A small self-supervised image encoder, trained from scratch.
Model: 4.76M parameters, activation silu, patch size [2, 2].
Training: adamw at rate 0.002, 37700 steps, batches of 64.
Data: 101725 training examples, 23.7 epochs.
Rows from block 3 of a small self-supervised image encoder, named by matrix and row number. Rows with one number belong to one neuron. Each number is 128 + 24 x the weight over its row's rms, rounded and kept within 0 to 255. All counts start at 0.
Before each neuron's rows are labels from the 100 images, of 14976, where the neuron reaches its highest value: "colour at peak" is the nearest of a few named colours to the mean colour under the peak. Only what is clearly more common there than usual is listed. The data: regions of photos with short descriptions (Visual Genome). In brackets: how many of the 100, against the usual share in percent.
# fc1: MLP up (model.blocks.3.mlp.fc1.weight, 768x192), inputs 0-191
# fc2: MLP down (model.blocks.3.mlp.fc2.weight, 192x768, transposed), outputs 0-191

colour at peak: brown (65 vs 30.8)
fc1.214 [119  71  83 124 133 120 117 105 155 117 134 123 124 143 111 116  79 159 126 139 109 134 144 113 133 122 112 138 147  74 128 127 128 148 123 163 155 118 173 111  94 138 123 136 133 129 162 176 131 119 127 144 138 105 138 108 148 130 141 143 157 122 142 135 112 103 124 128  97 126 121 146 100 126 133 159  88 130 120 124 100 154 115 128 137 171  62 127 109  94  97 123 121 128 117  97 154 123 144 139 141  91  97 122 151 124 141 114  91  78 118 124 119  95 108 131 105 121 158 162 164 101 175 100 126 105 152 182 124 132 150  78 130 114 128 104 101  89 129 130 148 120 180 141 153 153 114 128  69 168 119 122 143  99 127 138  96 158 103 137  81 127 121 122 133  95 123  93 119 130 172 169 176 124 133 112 112 135  70 145 111 150 144 147 119 136 150 160  92 102  76 110]
fc2.214 [107 104  88 137  76 132  57 104 123 135  82 118 124 124 119 143 116 157 139 113 122 152 112 131 106 122 134 126 159 115 119 129 136  80 140 129 150  92 154 133 119 150 120 139 115 115 110 114 125  92 147 137 115 149 138 125 116 209 127 158 127 136 138 109 130 119 130 130 140 109 135  89 125 146 123 135 132 152 127 217 109 131 135 135 135  85 174  83 151 128 131 133 131 163 105 114 118 135  95 117 135 121 150  99 121 108 124 122  67 136 134  88 125 131 116 184 140 139 116 137 129 120 131 137 114 122 140 160 131 139 125 123 175 179 126 137 122 169 124  77 122 136 129 141 136 106 174 100 146 120 129 129 133 122 100 120 118  90 147 108 119 114  93 129 118 181 117 151 116 125 146 122 127 124  40 128 123 125 142 165  73 120 153  68 109  93 129 135 145 139 157 134]

colour at peak: brown (62 vs 30.8)
fc1.590 [119  65 124 107 116  90  81 123 183 125 109  95 116 152  86 117 104 105 121 133 117 126 151 117 157 117 168 139  97 145 118 153 138 164 123 134 149  91 134 157 106 126  78 124  96 133  86 166 105  62 108 139 145 118 118 120 116  88 134 137 141 112 154 150  99 124 133 148  85  85 121 139 107 131 112 146  99 129 114 115  95 140 128 140 118  87 129 100 129 107 115 147 114 123 105 171 169 105 140 121 182 100 124 162 144 131 116 109 155  82 114 123 140 124 140 145 144 118 106 118 121 122 127  98 116 132  85 131 109 119 152 137 109 109 131 123  99  65 148  84 114 142 135 122 179 159 133 128  96 161 118 118  66  86 121 144 191 137 101 131  83  98 117 124 143 107 120 114 123 138 132 149 155 149 143 119 102 139 125 144  98 114 140 130 122 106 120 135  94 154 117 129]
fc2.590 [108 146  95 154 157  97  94 132 178 124 134 139 154 138 127 108 119 115 134 128 123 144 166 131 122 105 113 117 124 115  88 149 138 133 126 121 128 126 152 111 119 125 135 120 216 137 141 120  97 177 123 146 115 119 105 138 129 110 138 127  94  94 130 110 117 158 129 106 166 129 161 172 144 112 149 149 112 105 127 149 122 161 158 133 121 133 251 108  94 128 128 123 127  95 159  93 145 122 120 113 107 127 121 138 130 161 116  96  98 131 120 133 113 163 122  93 108 126 135 105 134 124 114 113 131 115 127 154  94 140  24 124 144 124 145 129 136 142 109 130 142 110 129 109 106 113  85 142 122 124 130 122 127 147 133  88 100 114  99 123 134 105 110 141 112 159 132 178 203 118 121 135 121 107  85 126 131 120 129 142 136 158 127 154 122 116  97 128 121 109  86 133]

colour at peak: pink (28 vs 10)
fc1.206 [132 104 163 129  68 158 115 156 151 138 103  81 133 156 131 128 135 131 127 135  99 120 127 145 141 125 120 133  93 118 152 100 137 124 130 172 113 109 147 124 121 129 169 130 157 155 118 119 135  76 131 118 124 135 107  62 147 127 123 196 137 128 171 127 133 143 177 124 128 112 130 146 140 134 132 138 108 121 146 159 100 118 146 132 122 102 113 143 161 115 139 103 106 128 130 162 111 100 145 147 120 138  54 116 120  73 135 129 133 112 126 124 142 118 172 135 152 131 111 138 191 123 179 108 145 110 150 138 130  89 153 131 144 146 138 123  99 123 138 108 101 105 146 142 144 125 109 100 111 117 105 130 176 160 125 128 182 113  97 142  72 122 130 130 163 120 128 143 123 121 147 100 122 153 179 127 113 186 139 148 170 161 170 140 131 105 166 147 118 133 174  88]
fc2.206 [138 106  84 152 107 125 155 114 136 154 124 127 130 110 149 129 129 145 117 112 146 116 158 144 136 138  96 157 138 148 168 145 137 122 144 138 150 125  80 143 105 139 132 142  92 137 116 154 106 113  88 145 146 106 118 111 146 209 165 108 130 135 131 103 118 111 138 127 128 138 131 114 117 154 111 112 133 131 128 195 166 106 133  76  88  94 137 115 106 123 124 105 110 142 148 115 131 129 107 129 131 114 137  95 127 134 121 134 109 126 122 133 126 122 129 136  94 120 128 104 125 134 148 148 113 139 143 131 126 114 133 130 138 137 121 136 113 155  26 190 156 126 118 157 126 122 174 133 124 144 115 103 122 149 140 124  54 100 169 136 125 122 147 133 105  91 126 120  67 100 101  95 127 138  47 134 114 150 117 131  95 134 145 110 127 139  95 111 136 131 206 165]

colour at peak: brown (74 vs 30.8)
fc1.33 [109 132 168 103 142 117  92 141 123  94 114 161 113  98  96 108 119 125 113 125 112 132 134 127 138 113  99  98 113  88 128 135  98 128 115 104 100 116 112 101  89 128 128 114 123 136 110 159 116 102 115 199 101 117  88  52 107 106 115 103 194 116 210 113  90 103 134  97 133 150 124 122 104 113 110 139 116 113 121 132  97 116 129 106 142 101  82 138 126 110 118 144 137 112 121 131 128  47 100 101 132 120 117 125 150 116 139 121 114 113 115 106 126  80 147 116 111 111 147  91 118  97 131 103 120 133 130 122 115 105 138  85  97 111 112 139 151 116 113 138 106 123  77 128 119 123 127 151 145 116  63 111  83 117 112 113 125 136 126  92 152 104 112 113  98 154 113 112 114 127 136 115 151 111 144 123 120 132 132 199 136  87 152 120 111  97  95 122 131 101 111 108]
fc2.33 [131 133 197  91  75 119 103 127 155 125  99 142  88 149 129 133 121 135 141 141 152 178 167 122 144 138  59 144 113 128  93 109 143 123 124 131 135 171 225 125 148 124 123 153 119 113 121 127 140  96 124 111 125 133 133 140  96  43 123 126 135 127 115 137  90 137 145 119 127 153 111 139 140 125 143 138 121 122 124 112 120 116  94 133 153 142 124 112 142 122 158 110 137 132 108 122 119 137 145  96 138 115 139 148 146 102 133 148 177 115 131 118 135  99 131 116 142 110 155  58 119 118 136 117 122 125 112 134 130 127 172 131 104 126 129 132 111  84 134  96 129 124 125 128 140 102 103  52 131 112 134 146 123 128 111 226 191 135 133 132 125 145 117 135 131 154 151 162 139 139 129 121 130 137 147 116 117 124 106 130 138 111 130 148 132 145 116 135 131 127  53 127]

colour at peak: black (82 vs 14.1)
fc1.450 [131 127 129 124 131 141 142 129  96 112 103 123  93 113 141 131 130 140 123 127 192 133 147  62 116 132 110 151 127 128 132 117 114 182 129 133 135 156 129 117 130 128  93 146 157 137 123 134 133 153 119 119 115 129 133 132 174 132 104 107 113 134 135 117 163 125 139 137 108 118 133 146 106  34 116 111 104 140 120 108 102 130 112 126 114  69 133 108 134 119 144 134 119 123 119 115 128 134 111 120 152 139 118 121 129 111 155 116 160 156 126 120 149 150  90 154 147 120 124 143 106 152 198 152  88 133  86  66 123 157 109  80 141 138  88 171 127 165 125 100 135 144 124  74 124 138 112 147 135 136 122 125  83 147 118 138 137 123 153  98 155  98 125 131  74 168 117 143 141 138 121  74 118  98 177 135  88  92 128 114  81 132  68 120 128 147 107 136 110 180 105 109]
fc2.450 [146 120 111 132 137  90 133 138 100 103 134 127 156 154  74 115 112 172 127 137  97 116 127 105 115 117 154 129 163 118 179  93 128 148 149 138 111  87 124 154 130 106 136  93 143 122 158 117 131 127 157 183 126 108 123 111 115 150 157 151 135 150 138 118 151 114  99 119 149 143 127 136 134 178 118 152 144 134 130 126 102 117 179 133 121 100 142 128 112 103  87 153 127 139 132 109 148 149  56 202 113 138 133  95  98 144 128 137  87 106 115 159 152 125 151 130 109 153  72 192 136 113 101 120  96 172  97 124  86 170 127 118 155 151 122 123 139  93 128 126 114  88 119  90 134 123 128 112 160 130  96 103 133 126 141 111 124 138 133 120 109  98 143 160  77 107 107 118 100 135 120 129 105 175 106 127 134 141 142 116 164 151 138 113 128 148 172 126 105 146 165  87]

colour at peak: brown (62 vs 30.8); black (32 vs 14.1)
fc1.88 [115  79  55 117 101 102 105 129 115 108 130 103 127 153 138  97  77 117 108 141  91 133 150 116 167 123 172 121 145 104 117 113 118 183 118 132 149  93 120 144 103 110 114 119 157 126 137 173 110 113 111 122 147 110  93 138  95 126 148  98 193 112 158 135 100 163 129 126 123 128 120 105 136  91 109 166  93 118 121 125  99 163 136 121 148 128 100 124 146  61 117 118  94 121 115 128 142 116 110  93 136  93 131 122 125 145 145 113 127 117 120 119 149  71 107 158 125 110 119 121 140  90 128  97 126 119 139 139 102 144 121 121 156 113  88  93 116 119 112 116 132 136 202 150 148 137 120 137  72 131  99 111 118  97 118 136  91 167 120 114  89 131 110 115 131 134 119 117 122 166 139 194 160 150 149 110 110 120 111 164 115  86 145 137 115 112 109 153 140 121 136 108]
fc2.88 [135 155  94  99 143 135  57 119 102 126  38 114 114 132 112 123 136 125 141 112 127 171 123 152 136 127 139 145 171 126 121 113 110  89 124 111 108 109 123 135 106 142 153 129 126 126 127 114 125  65 144 148 128 140 112 126  63 168 155 153 118 123 136 110 143 123 128 138 143 162 139 113 135 136  82 161 125 114 132 172  92 179 138 134 128 114 183 125 135 138 105 135 135 116 120 100  98 135  99 135 126 123 110 178 114 109 141  88  87 117 127 101 116 159 129 143 109 105 102 152 149 118 121  93 116 127 123 114 130 142 133 122 165 139 129  99 149 140 180  71 122 155 136 132 121 125 117 124 121 129 151 144 124 125 167 112 137 156 136 126 101 118  95 144 150 150 115 148 130 170 147 124 128 131  29 125 127 122 149 143 170 128 132  69 127 143 155 132 102 153 106 145]

colour at peak: black (66 vs 14.1)
fc1.253 [152 126 141 144 180 112 142 117 121 159 117 125  78  91 124 135 134 129 124 118 113 136 166 107 134 126 122 151 127 162 114 142 147 162 144 142 126 165 161 114 138 133 120 161 128 118 126 147 118 181 156 142 119 166 164 132 166  85 166 127 110 149 120 109 153 128 117 135 120 104 147 138 125  88 130 113 110 163 117 172 109 128 114 133 116 105 111 130 146 117 189 134 142 140 147 159 130 145 101 101 176 140 140 126 118 126 159 151 217 120 135 151 168 146 134 148 144 158 123 129 123 139 157 167  78 125  97 109 119 134 102 137 126 146 143 170 126 150 113 144 164 160 142 108 124  98 111 137 128 155 128 162 116 144 149 120 138 122 141  89 131  97 149 150  97 162 149 154 157 127 123 127 123 108 174 143 115  80  99 115 112 132  48 116 154 124 134 140 127 189 109  88]
fc2.253 [167 143 123 143 135 153 122 134 115 149 149 132 160 157  98 114 160 184 128 138  85 114 124 151 134 106 145 137 123 146 182 119 100 141 122 124 114  74 113 113 111 131 120 127 157 131 148 137 125 130 158 162 121 174  80 148 121 134 153 134 106 186 137 134 159 138 109 136 100 147 170 127 131 197 114 156 112 132 114 135 109 123 140  93 126 130 136 128 115 123 109 129 156 134  67 147 124 117  61 173 140 112  87 102 134  91 124 128  72 108 111 118 128 125 165 125 133 157  71 201 148 109  80 124 131 142 113 134 140 123 129 158  74 138 114 139 139 128 126 129 173  97 101 111 134 122 136 118 153 162 112 139 137  93 146 104 125 140 133 106 112 137 174 131 159 138 115 111 100 114 111 152 135 127 107 142 143 131 129 118 153 151 155 114 121  85 149  90 109 138 132 101]

colour at peak: pink (34 vs 10)
fc1.378 [101 143 121  98 158 113 136 122 110 108  94 155 119 125 115 100  86 100  96 131 129 115 170 127 131 135 117 146 116 115  97 162 106 121  96 116 151 101 111 127 129 144 120 100 121 111 151 149 103 125  95 118  87  97 107 133 105  98 118  95 151  95 155 122 162 119 140 102 115 116 101 101 113 113  99 122  73  95 140  90 122 170 139 100 122  87 115  93 137 118 129 144 114 100 102  99 114 145 116 132 111  83  72 112 105 106 134  87 129 109  89 103 123 141 102 164  94  94 135  91  98 117  99  88 125  82 109 142 113 117  95 128 115 104 126 118 130 119  87  73 127 148 115 127 130 119 115 114 148  96 107  94 113 120 100 132 118 132  93 147 148 107  91  96 130  99  96  80 123 170  96 127 124 123 141  97 109 149 148 134 108  91 187 151  94 119  95 147 139 109 157 110]
fc2.378 [122 126  99 131 117 118  88 176 126 118 144 142 108 133 125 133 116 151 129 127 135 210  96 121 134 138 146 181 128 130 151 118 132 135 125 136 110 121 122 119 121 105 136 130 126 115 133 116 143 172 111 113 101 138 139 112 106 238 123 124 124 115 135 138  76 135 136 135 126 110 130 141 136 135 110 125 127 135 135 201 112  69 119 120 116 175  96 130  77 116 134 147 131 118 115 107 116 134 119 116 124 118 129  92 146 144 127 131 133 125 126 127 145 100 138 103 140 141 123  78 106 159 123 177 107 112 144 101 123 123 101 129 134 114 129 113 139 114  44 165 123 126 127 150 128 122 131 136 130 119 137 109 111 132 152  87 163 171 179 122 137 114 135 108 139  50 131 133 186 147 135 113 112 143 144 136 115 111 126 124 106 129 137  74 132  97 133 123 125 122 193 116]