python train.py --model="self-supervised image encoder" --train_examples=101725 --crop_scale_min=0.4 --mlp_ratio=4 --parallel_block=false --projector_hidden=1024 --residual_init="none" --optimizer="adamw" --beta1=0.8 --eps=1e-08 --steps=37700 --epochs=23.7
Rows from block 2, named by matrix and row number. Rows with one number belong to one neuron. Each number is 128 + 24 x the weight over the matrix's rms, rounded and kept within 0 to 255. All counts start at 0.
# fc1: MLP up (model.blocks.2.mlp.fc1.weight, 768x192), inputs 144-191
# fc2: MLP down (model.blocks.2.mlp.fc2.weight, 192x768, transposed), outputs 144-191
fc1.277 [125 125 134 118 125 113 118 113 112 116 134 135 128 127 132 129 140 145 121 128 107 129 130 129 127 126 132 129 121 117 151 129 132 125 138 124 129 125 127 125 139 127 133 132 127 131 142 122]
fc2.277 [127 124 127 139 129 143 147 132 154 126 107 127 128 128 128 140 126 131 179 137 132 136 118 128 126 130 105 102 127 117 120 114 129 126 122 127 128 140 131 127 112 126 113 127 127 119 150 163]
fc1.278 [123 125 131 127 125 109 120 115 109 130 121 134 130 129 132 132 141 136 129 134 112 131 129 122 127 119 137 126 121 129 157 123 131 123 128 124 128 122 132 124 136 128 134 133 131 132 145 124]
fc2.278 [128 146 104 126 132 142 133 144 119 122 122 104 127 117 130 129 123 158 168 140 132 135 141 131 127 131 109  84 127 108 117 127 129 126 126 127 157 140 130 127 114 125 126 128 127 115 142 188]
fc1.279 [135 147 208 237  95 214 134 176  91  67 112 117 193 140  32  73 133 149  77 109  49  32 171  93 160  88  61  94  89  48 127 157 123 160 106 159  95 131 167 183 123 128 163 133 111 126 154 129]
fc2.279 [134 138 106 164 193 130 106 152 114 154  93 106 100 123 124 147 193 149 182  88 106 172 125  49 118 141 135 100  97 157 138 123 160 126 146 111 157 109 146 154 102 171 104  91 147 130 120 105]
fc1.280 [124 126 132 119 121 106 117 109 114 140 134 131 129 130 133 141 136 148 128 133 109 129 129 120 124 122 141 129 122 128 154 124 134 123 139 125 117 129 136 125 133 125 141 128 130 134 153 122]
fc2.280 [128 135 116 141 132 143 140 128 107 112 116 117 127 116 129 124 124 123 146 140 130 141 139 126 126 133 116 107 127 115 119 107 130 126 127 127 117 136 131 127 116 126 106 128 127 128 137 162]
fc1.281 [127 117 118 118 122 113 121 122 108 136 127 135 133 134 132 135 145 143 114 135 116 124 141 131 127 121 133 127 118 137 144 124 137 122 143 124 118 122 133 124 134 120 133 128 126 131 149 120]
fc2.281 [128 118 110 123 131 130 134 156 124 119 115 129 127 111 129 143 126 122 148 142 132 140 130 138 127 131 119 105 127 112 119 118 129 126 116 128 145 139 130 127 121 128 108 127 128 134 123 157]
fc1.282 [128 124 127 123 134 107 130 115 107 157 128 134 121 128 133 134 138 132 116 133 112 126 135 128 131 123 120 132 117 128 144 129 133 126 121 122 117 124 133 125 131 136 130 131 125 131 154 127]
fc2.282 [127 133  83 116 129 158 126 162 119 128 112  95 127 120 129 157 126 154 182 143 129 139 126 118 127 130  89  66 127 107 118 136 128 128 121 128 136 139 132 128 115 128  88 127 128 117 129 140]
fc1.283 [128 155 129 150 128 150 123 113 141 104 141 108 108 168  67 128 130 121 121 125  91 144 125 127 120 144 129 113 103 130 113 144 101 172 148 255 132 149 230 167 125 127  67 113 122 120 118  96]
fc2.283 [141 144  79 101  49 161 131 135 130 118 104 114 129  75 118 167   5 175 193 134 212 205 155 124 101 127  72  69 159  68 129 112 122 145 102  70 167 169 147 142  75  92  52 162  84 103 109 198]
fc1.284 [103 164 165  96 169  70 151 102  91 187 147 171 255 127 143 152 190 158 104 134 137 177 101 155 104 180 151  84  64 195 136 109 101 183 170 125  90 108 169 120 131 108 143 151 161 100 196  87]
fc2.284 [134 125 128  82 118 119 180 109 183 156 101 102 108 151 105 107  49  89 147 164 145  97 113 121 103 107 111 119 173 147 124  92 104 172 126 110 109 192 179 158 122  95 139 133 108 121 132 116]
fc1.285 [127 128 136 126 136 118 114 120 106 143 126 131 123 122 131 121 137 126 117 130 110 126 140 130 132 127 119 123 118 132 132 130 134 128 119 122 119 122 126 125 132 132 127 131 123 131 140 127]
fc2.285 [127 142  81 110 129 158 140 134 141 132 114 109 127 117 129 155 125 154 159 144 128 142 126 117 128 130  89  81 127 113 121 129 127 128 111 128 146 138 133 128 109 128 114 128 128 107 131 123]
fc1.286 [129 121 133 122 131 116 117 117 107 139 128 132 126 126 132 124 139 124 117 129 105 126 136 125 131 129 120 122 119 137 140 129 137 127 130 123 110 128 128 124 129 133 133 129 124 134 143 123]
fc2.286 [127 130  87 105 128 156 135 115 128 116 118 110 128 117 128 157 126 146 142 142 127 152 126 131 126 131 100  99 127 102 120 117 129 127 110 127 143 140 134 126 106 119 109 127 129 122 124 120]
fc1.287 [160 115 170 162 134 145 161 149  71 165 135 195 116 126 150 132 150 123 132  90  76  88 146 140  72  72 141 180 103 123 171 137  39  96 136 106 110 155  95 107 149  94 149 152   0 157 127 161]
fc2.287 [170 121 146 138 117  99 114 118 139 141 136 147 134 144 107 106 119  74  77 117  99 118 133 130 152 155 166 172 141 169  75 153  70 108 144 135 129 154  96 127 147 124 160 149  77 163 146  93]
fc1.288 [124 127 122 118 132 125 115 110 118 130 119 134 124 121 131 126 133 129 130 131 116 125 128 132 126 125 124 131 120 127 128 125 132 127 117 125 130 127 126 126 130 126 133 130 128 132 136 128]
fc2.288 [127 138  85 130 129 144 139 156 124 126 120 110 127 117 129 127 125 134 179 141 129 134 111 110 129 131 102 124 125 110 120 111 126 127 115 128 121 137 134 128 116 133 118 128 126 129 123 134]
fc1.289 [125 127 115 117 133 127 124 114 116 139 120 132 122 126 132 125 131 138 126 126 119 122 131 132 124 126 121 136 119 130 136 125 130 126 124 124 132 131 129 124 132 125 136 132 130 132 132 131]
fc2.289 [127 138  73 119 130 146 133 149 118 127 128 103 127 142 129 133 123 116 163 142 126 148 122 112 130 131 111 126 124  91 120 125 126 126 117 128 107 134 133 129 113 126 105 128 126 129 123 147]
fc1.290 [127 127 136 124 125 115 126 114 107 129 126 132 126 126 133 132 131 136 129 134 113 129 126 121 127 129 133 133 120 126 144 127 130 122 134 123 126 127 131 124 127 123 133 128 128 127 148 124]
fc2.290 [128 139 107 109 130 151 131 150 118 116 117  93 127 119 130 133 124 141 172 139 130 140 138 121 127 129 104  77 127 106 119 132 128 127 117 127 134 132 131 128 126 120 101 129 127 116 120 170]
fc1.291 [123 122 137 125 132 108 118 120 112 142 129 134 124 123 132 129 135 138 124 133 110 126 129 125 127 128 124 128 120 124 150 126 131 127 134 124 127 125 129 127 134 130 135 132 127 131 146 127]
fc2.291 [127 120 101 117 128 141 141 139 133 130 112 115 127 133 128 142 125 141 171 142 130 140 116 124 129 130  81 100 127 119 120 113 127 127 117 127  99 138 134 127 127 124 104 128 128 125 126 137]
fc1.292 [ 27  65 112 173 156 149 132 130 103 131 112 210  46 104 135 111 114 109 115 118 127 106 158 152  92 162 123 154 172  81 109 107 165 119 123 132 118 109 137 130 132 129 129 225 144 131 132 108]
fc2.292 [ 71 118 145 152 138 113 139 121 131 139 134 151 140 146 122 106 129 117  96 104 148 105 116 119 126 181 157 163 155 157  59 136 135 101 133 126 123 145  91 135 148 134 150 141 103 164 122  98]
fc1.293 [129 123 127 114 126 122 118 129 120 141 125 132 119 129 134 128 138 136 124 138 104 125 130 123 124 127 137 134 120 125 151 120 132 126 131 125 125 130 131 123 133 125 140 130 128 130 151 121]
fc2.293 [128 109 115 129 130 147 134 137 119 124 123 106 128 145 128 141 126 135 162 147 128 138 130 127 126 128 100  78 128  84 120 128 126 126 116 127  86 136 132 127 136 118 112 127 128  99 137 155]
fc1.294 [129 119 126 123 125 114 119 115  97 134 125 136 126 131 133 131 138 129 126 130 112 129 136 121 127 133 130 120 116 140 147 122 135 128 127 124 119 128 132 125 134 125 132 124 126 134 154 120]
fc2.294 [126 118 113 118 130 123 128 118 136 123 119 110 127 118 128 157 125 159 126 135 129 149 123 140 125 132  88 111 126 101 119 127 127 128 113 128 101 140 132 126 113 121 116 127 128 109 108 162]
fc1.295 [123 126 123 114 130 114 127 108 108 118 124 134 130 126 131 130 136 140 143 127 111 124 130 124 122 125 125 134 120 126 164 130 129 126 135 124 131 126 126 125 134 134 127 132 129 131 138 127]
fc2.295 [127 130 125 124 128 145 138 140 136 142 119  99 127 123 128 145 123 137 185 146 129 135 121 126 128 129  99 117 124 115 119 106 126 125 121 128 113 139 131 128 130 116  95 127 127 114 135 159]
fc1.296 [127 127 122 122 126 117 133 117 107 116 131 134 133 129 131 133 137 142 134 125 110 123 138 127 121 123 137 128 121 127 152 127 132 123 136 125 130 125 128 123 135 135 126 132 132 132 138 123]
fc2.296 [127 133 109 122 130 145 127 157 147 126 119  99 127 125 129 128 123 149 167 151 130 162 122 123 128 129 103 102 126  91 118 126 127 125 122 128 154 136 129 128 109 118 103 128 127 110 134 178]
fc1.297 [102 165 191 127 125 182 229 131  92 177 139 179 165 134 104  94 152 142 102 107  84 177 165 106 114 147 180 168 121 100  95  78 108 165 121 163  88  39 181 116 172 102 135 168 127 109 185 145]
fc2.297 [109 108  77  86  74 176 138 136 159 120 112 107 131 104 152 166 107 157 187 155 127 153 130 110  93 137  79  78 143  65 110 108 134 162 109 119 124 169 176 131  99 124  96 109 104 111  93 159]
fc1.298 [127 123 141 122 124 107 121 112 120 135 128 136 120 130 132 136 134 132 122 135 112 125 129 126 128 124 135 125 120 125 141 125 134 123 122 125 122 126 130 124 130 124 136 124 127 132 146 117]
fc2.298 [128 110 133 134 128 135 139 142 123 124 111 117 128 117 130 157 126 150 168 133 134 133 117 139 126 133  98 110 127 111 119 112 128 129 122 127 130 142 133 126 122 130 132 127 128 127 112 155]
fc1.299 [128 122 135 122 129 120 121 121  97 142 128 132 127 128 133 133 138 125 127 132 113 132 135 119 131 124 133 122 118 137 149 128 131 128 134 123 119 124 130 124 127 130 132 131 128 128 153 126]
fc2.299 [127 136 101 111 131 164 135 127 134 129 124 113 127 124 129 152 124 145 148 132 128 144 145 136 127 129  94  77 126 100 118 119 129 126 114 127 135 137 131 127  79 117  90 128 128 110 133 173]
fc1.300 [127 126 118 122 127 124 121 130 110 134 119 133 130 125 133 124 137 130 122 131 108 122 129 125 124 133 120 135 119 130 142 125 132 127 128 124 118 129 131 125 125 120 133 131 126 129 137 124]
fc2.300 [127 148  72 101 130 151 135 142 139 123 120 116 128 154 128 143 125 133 149 139 126 132 136 122 127 129 103  92 127  85 120 126 126 126 112 127 110 134 133 128 131 115 117 127 127 114 124 150]
fc1.301 [128 126 141 121 125 115 117 114 100 122 124 131 130 125 132 136 136 129 129 133 113 133 127 123 127 127 131 128 121 122 156 129 130 122 117 124 116 127 126 124 130 143 138 128 129 132 149 120]
fc2.301 [128 161 147 114 129 145 136 120 141 124 117 112 128  94 129 139 124 152 153 138 128 146 125 125 127 128  92 103 127 102 118 131 129 127 123 127 142 137 130 127 131 116  93 128 127 102 115 186]
fc1.302 [127 125 128 119 130 114 115 126 108 139 135 130 129 129 132 135 138 142 113 131 109 125 138 127 129 118 135 132 119 133 146 128 132 122 130 123 120 126 127 124 133 125 138 130 132 132 134 124]
fc2.302 [128 128 113 125 130 142 135 133 130 122 115 116 127 116 130 145 125 141 151 142 131 149 132 122 128 130 100  94 126  87 120 119 128 128 118 128 139 136 132 127 122 133 103 128 127 106 110 166]
fc1.303 [130 125 125 120 130 127 115 122 104 144 125 128 125 126 131 126 138 127 122 130 115 126 139 130 131 127 118 124 119 132 139 133 135 124 122 122 122 126 129 125 134 131 133 132 125 129 134 128]
fc2.303 [127 133  91 118 131 157 137 113 129 129 121 114 127 119 130 148 124 144 134 140 127 150 121 115 129 131  98 105 126 106 122 131 127 127 113 128 138 135 132 127 115 128  94 129 127 114 128 127]
fc1.304 [127 126 129 122 124 113 113 109 114 132 128 134 124 126 132 129 134 127 129 131 122 125 132 129 129 128 121 126 119 128 149 129 134 125 112 122 126 124 134 127 130 126 134 126 125 132 145 125]
fc2.304 [127 121 121 123 130 135 135 142 141 127 119 115 127 123 129 144 125 132 151 134 131 140 115 129 128 133 114 120 125 111 119 125 127 126 119 128 121 134 132 127 119 123 115 128 127 136 120 155]
fc1.305 [122 127 126 122 131 121 105 105 112 135 122 132 126 121 132 127 136 130 127 133 118 130 129 129 128 123 127 127 118 132 135 126 131 130 121 123 124 128 126 127 130 130 134 131 128 132 136 128]
fc2.305 [127 132  91 121 130 140 142 140 126 127 120 101 127 129 129 125 125 128 145 133 127 130 122 116 128 132 111 130 125 111 119 124 128 126 112 127 119 138 135 128  87 129 114 128 126 116 115 149]
fc1.306 [128 128 126 122 133 126 140 113 105 120 117 132 133 126 133 125 135 135 131 128 104 123 131 124 122 131 119 136 121 122 150 131 129 124 138 124 132 126 127 126 130 130 127 135 129 130 138 126]
fc2.306 [127 152  88 106 128 154 131 154 141 126 120 102 128 142 129 138 124 151 180 142 129 140 126 118 127 128  87 113 126 101 120 131 127 126 120 128 109 132 131 128 124 117 100 128 127 114 135 152]
fc1.307 [106 149 133 153 116 172 197 118 127  74 105 108 111 195   0 104 123 113 118 112  44 172 159  96  85 128 132 128  99 105 182 129  84 214 114 251 102 104 255 232 121 130 104 123 122  86  76 100]
fc2.307 [133 135  76  98  86 169 131 140 128 141 108 107 127  73 158 175  67 178 194 146 176 200 156 127 118 126  60  61 145  56 137 111 122 146  96 125 161 147 162 115  87 101  48 147  99  93 114 209]
fc1.308 [127 125 129 122 129 115 119 124 104 120 128 132 124 124 132 140 136 133 105 131 112 128 133 128 130 122 140 123 118 134 139 124 132 127 136 122 126 128 128 125 135 122 135 125 127 131 150 123]
fc2.308 [127 134  90 120 131 160 138 153 129 122 107 112 128 106 130 148 124 151 161 137 126 149 132 118 128 130  79  66 127  99 119 137 129 127 109 127 131 135 132 128  88 127 115 129 127 103 111 150]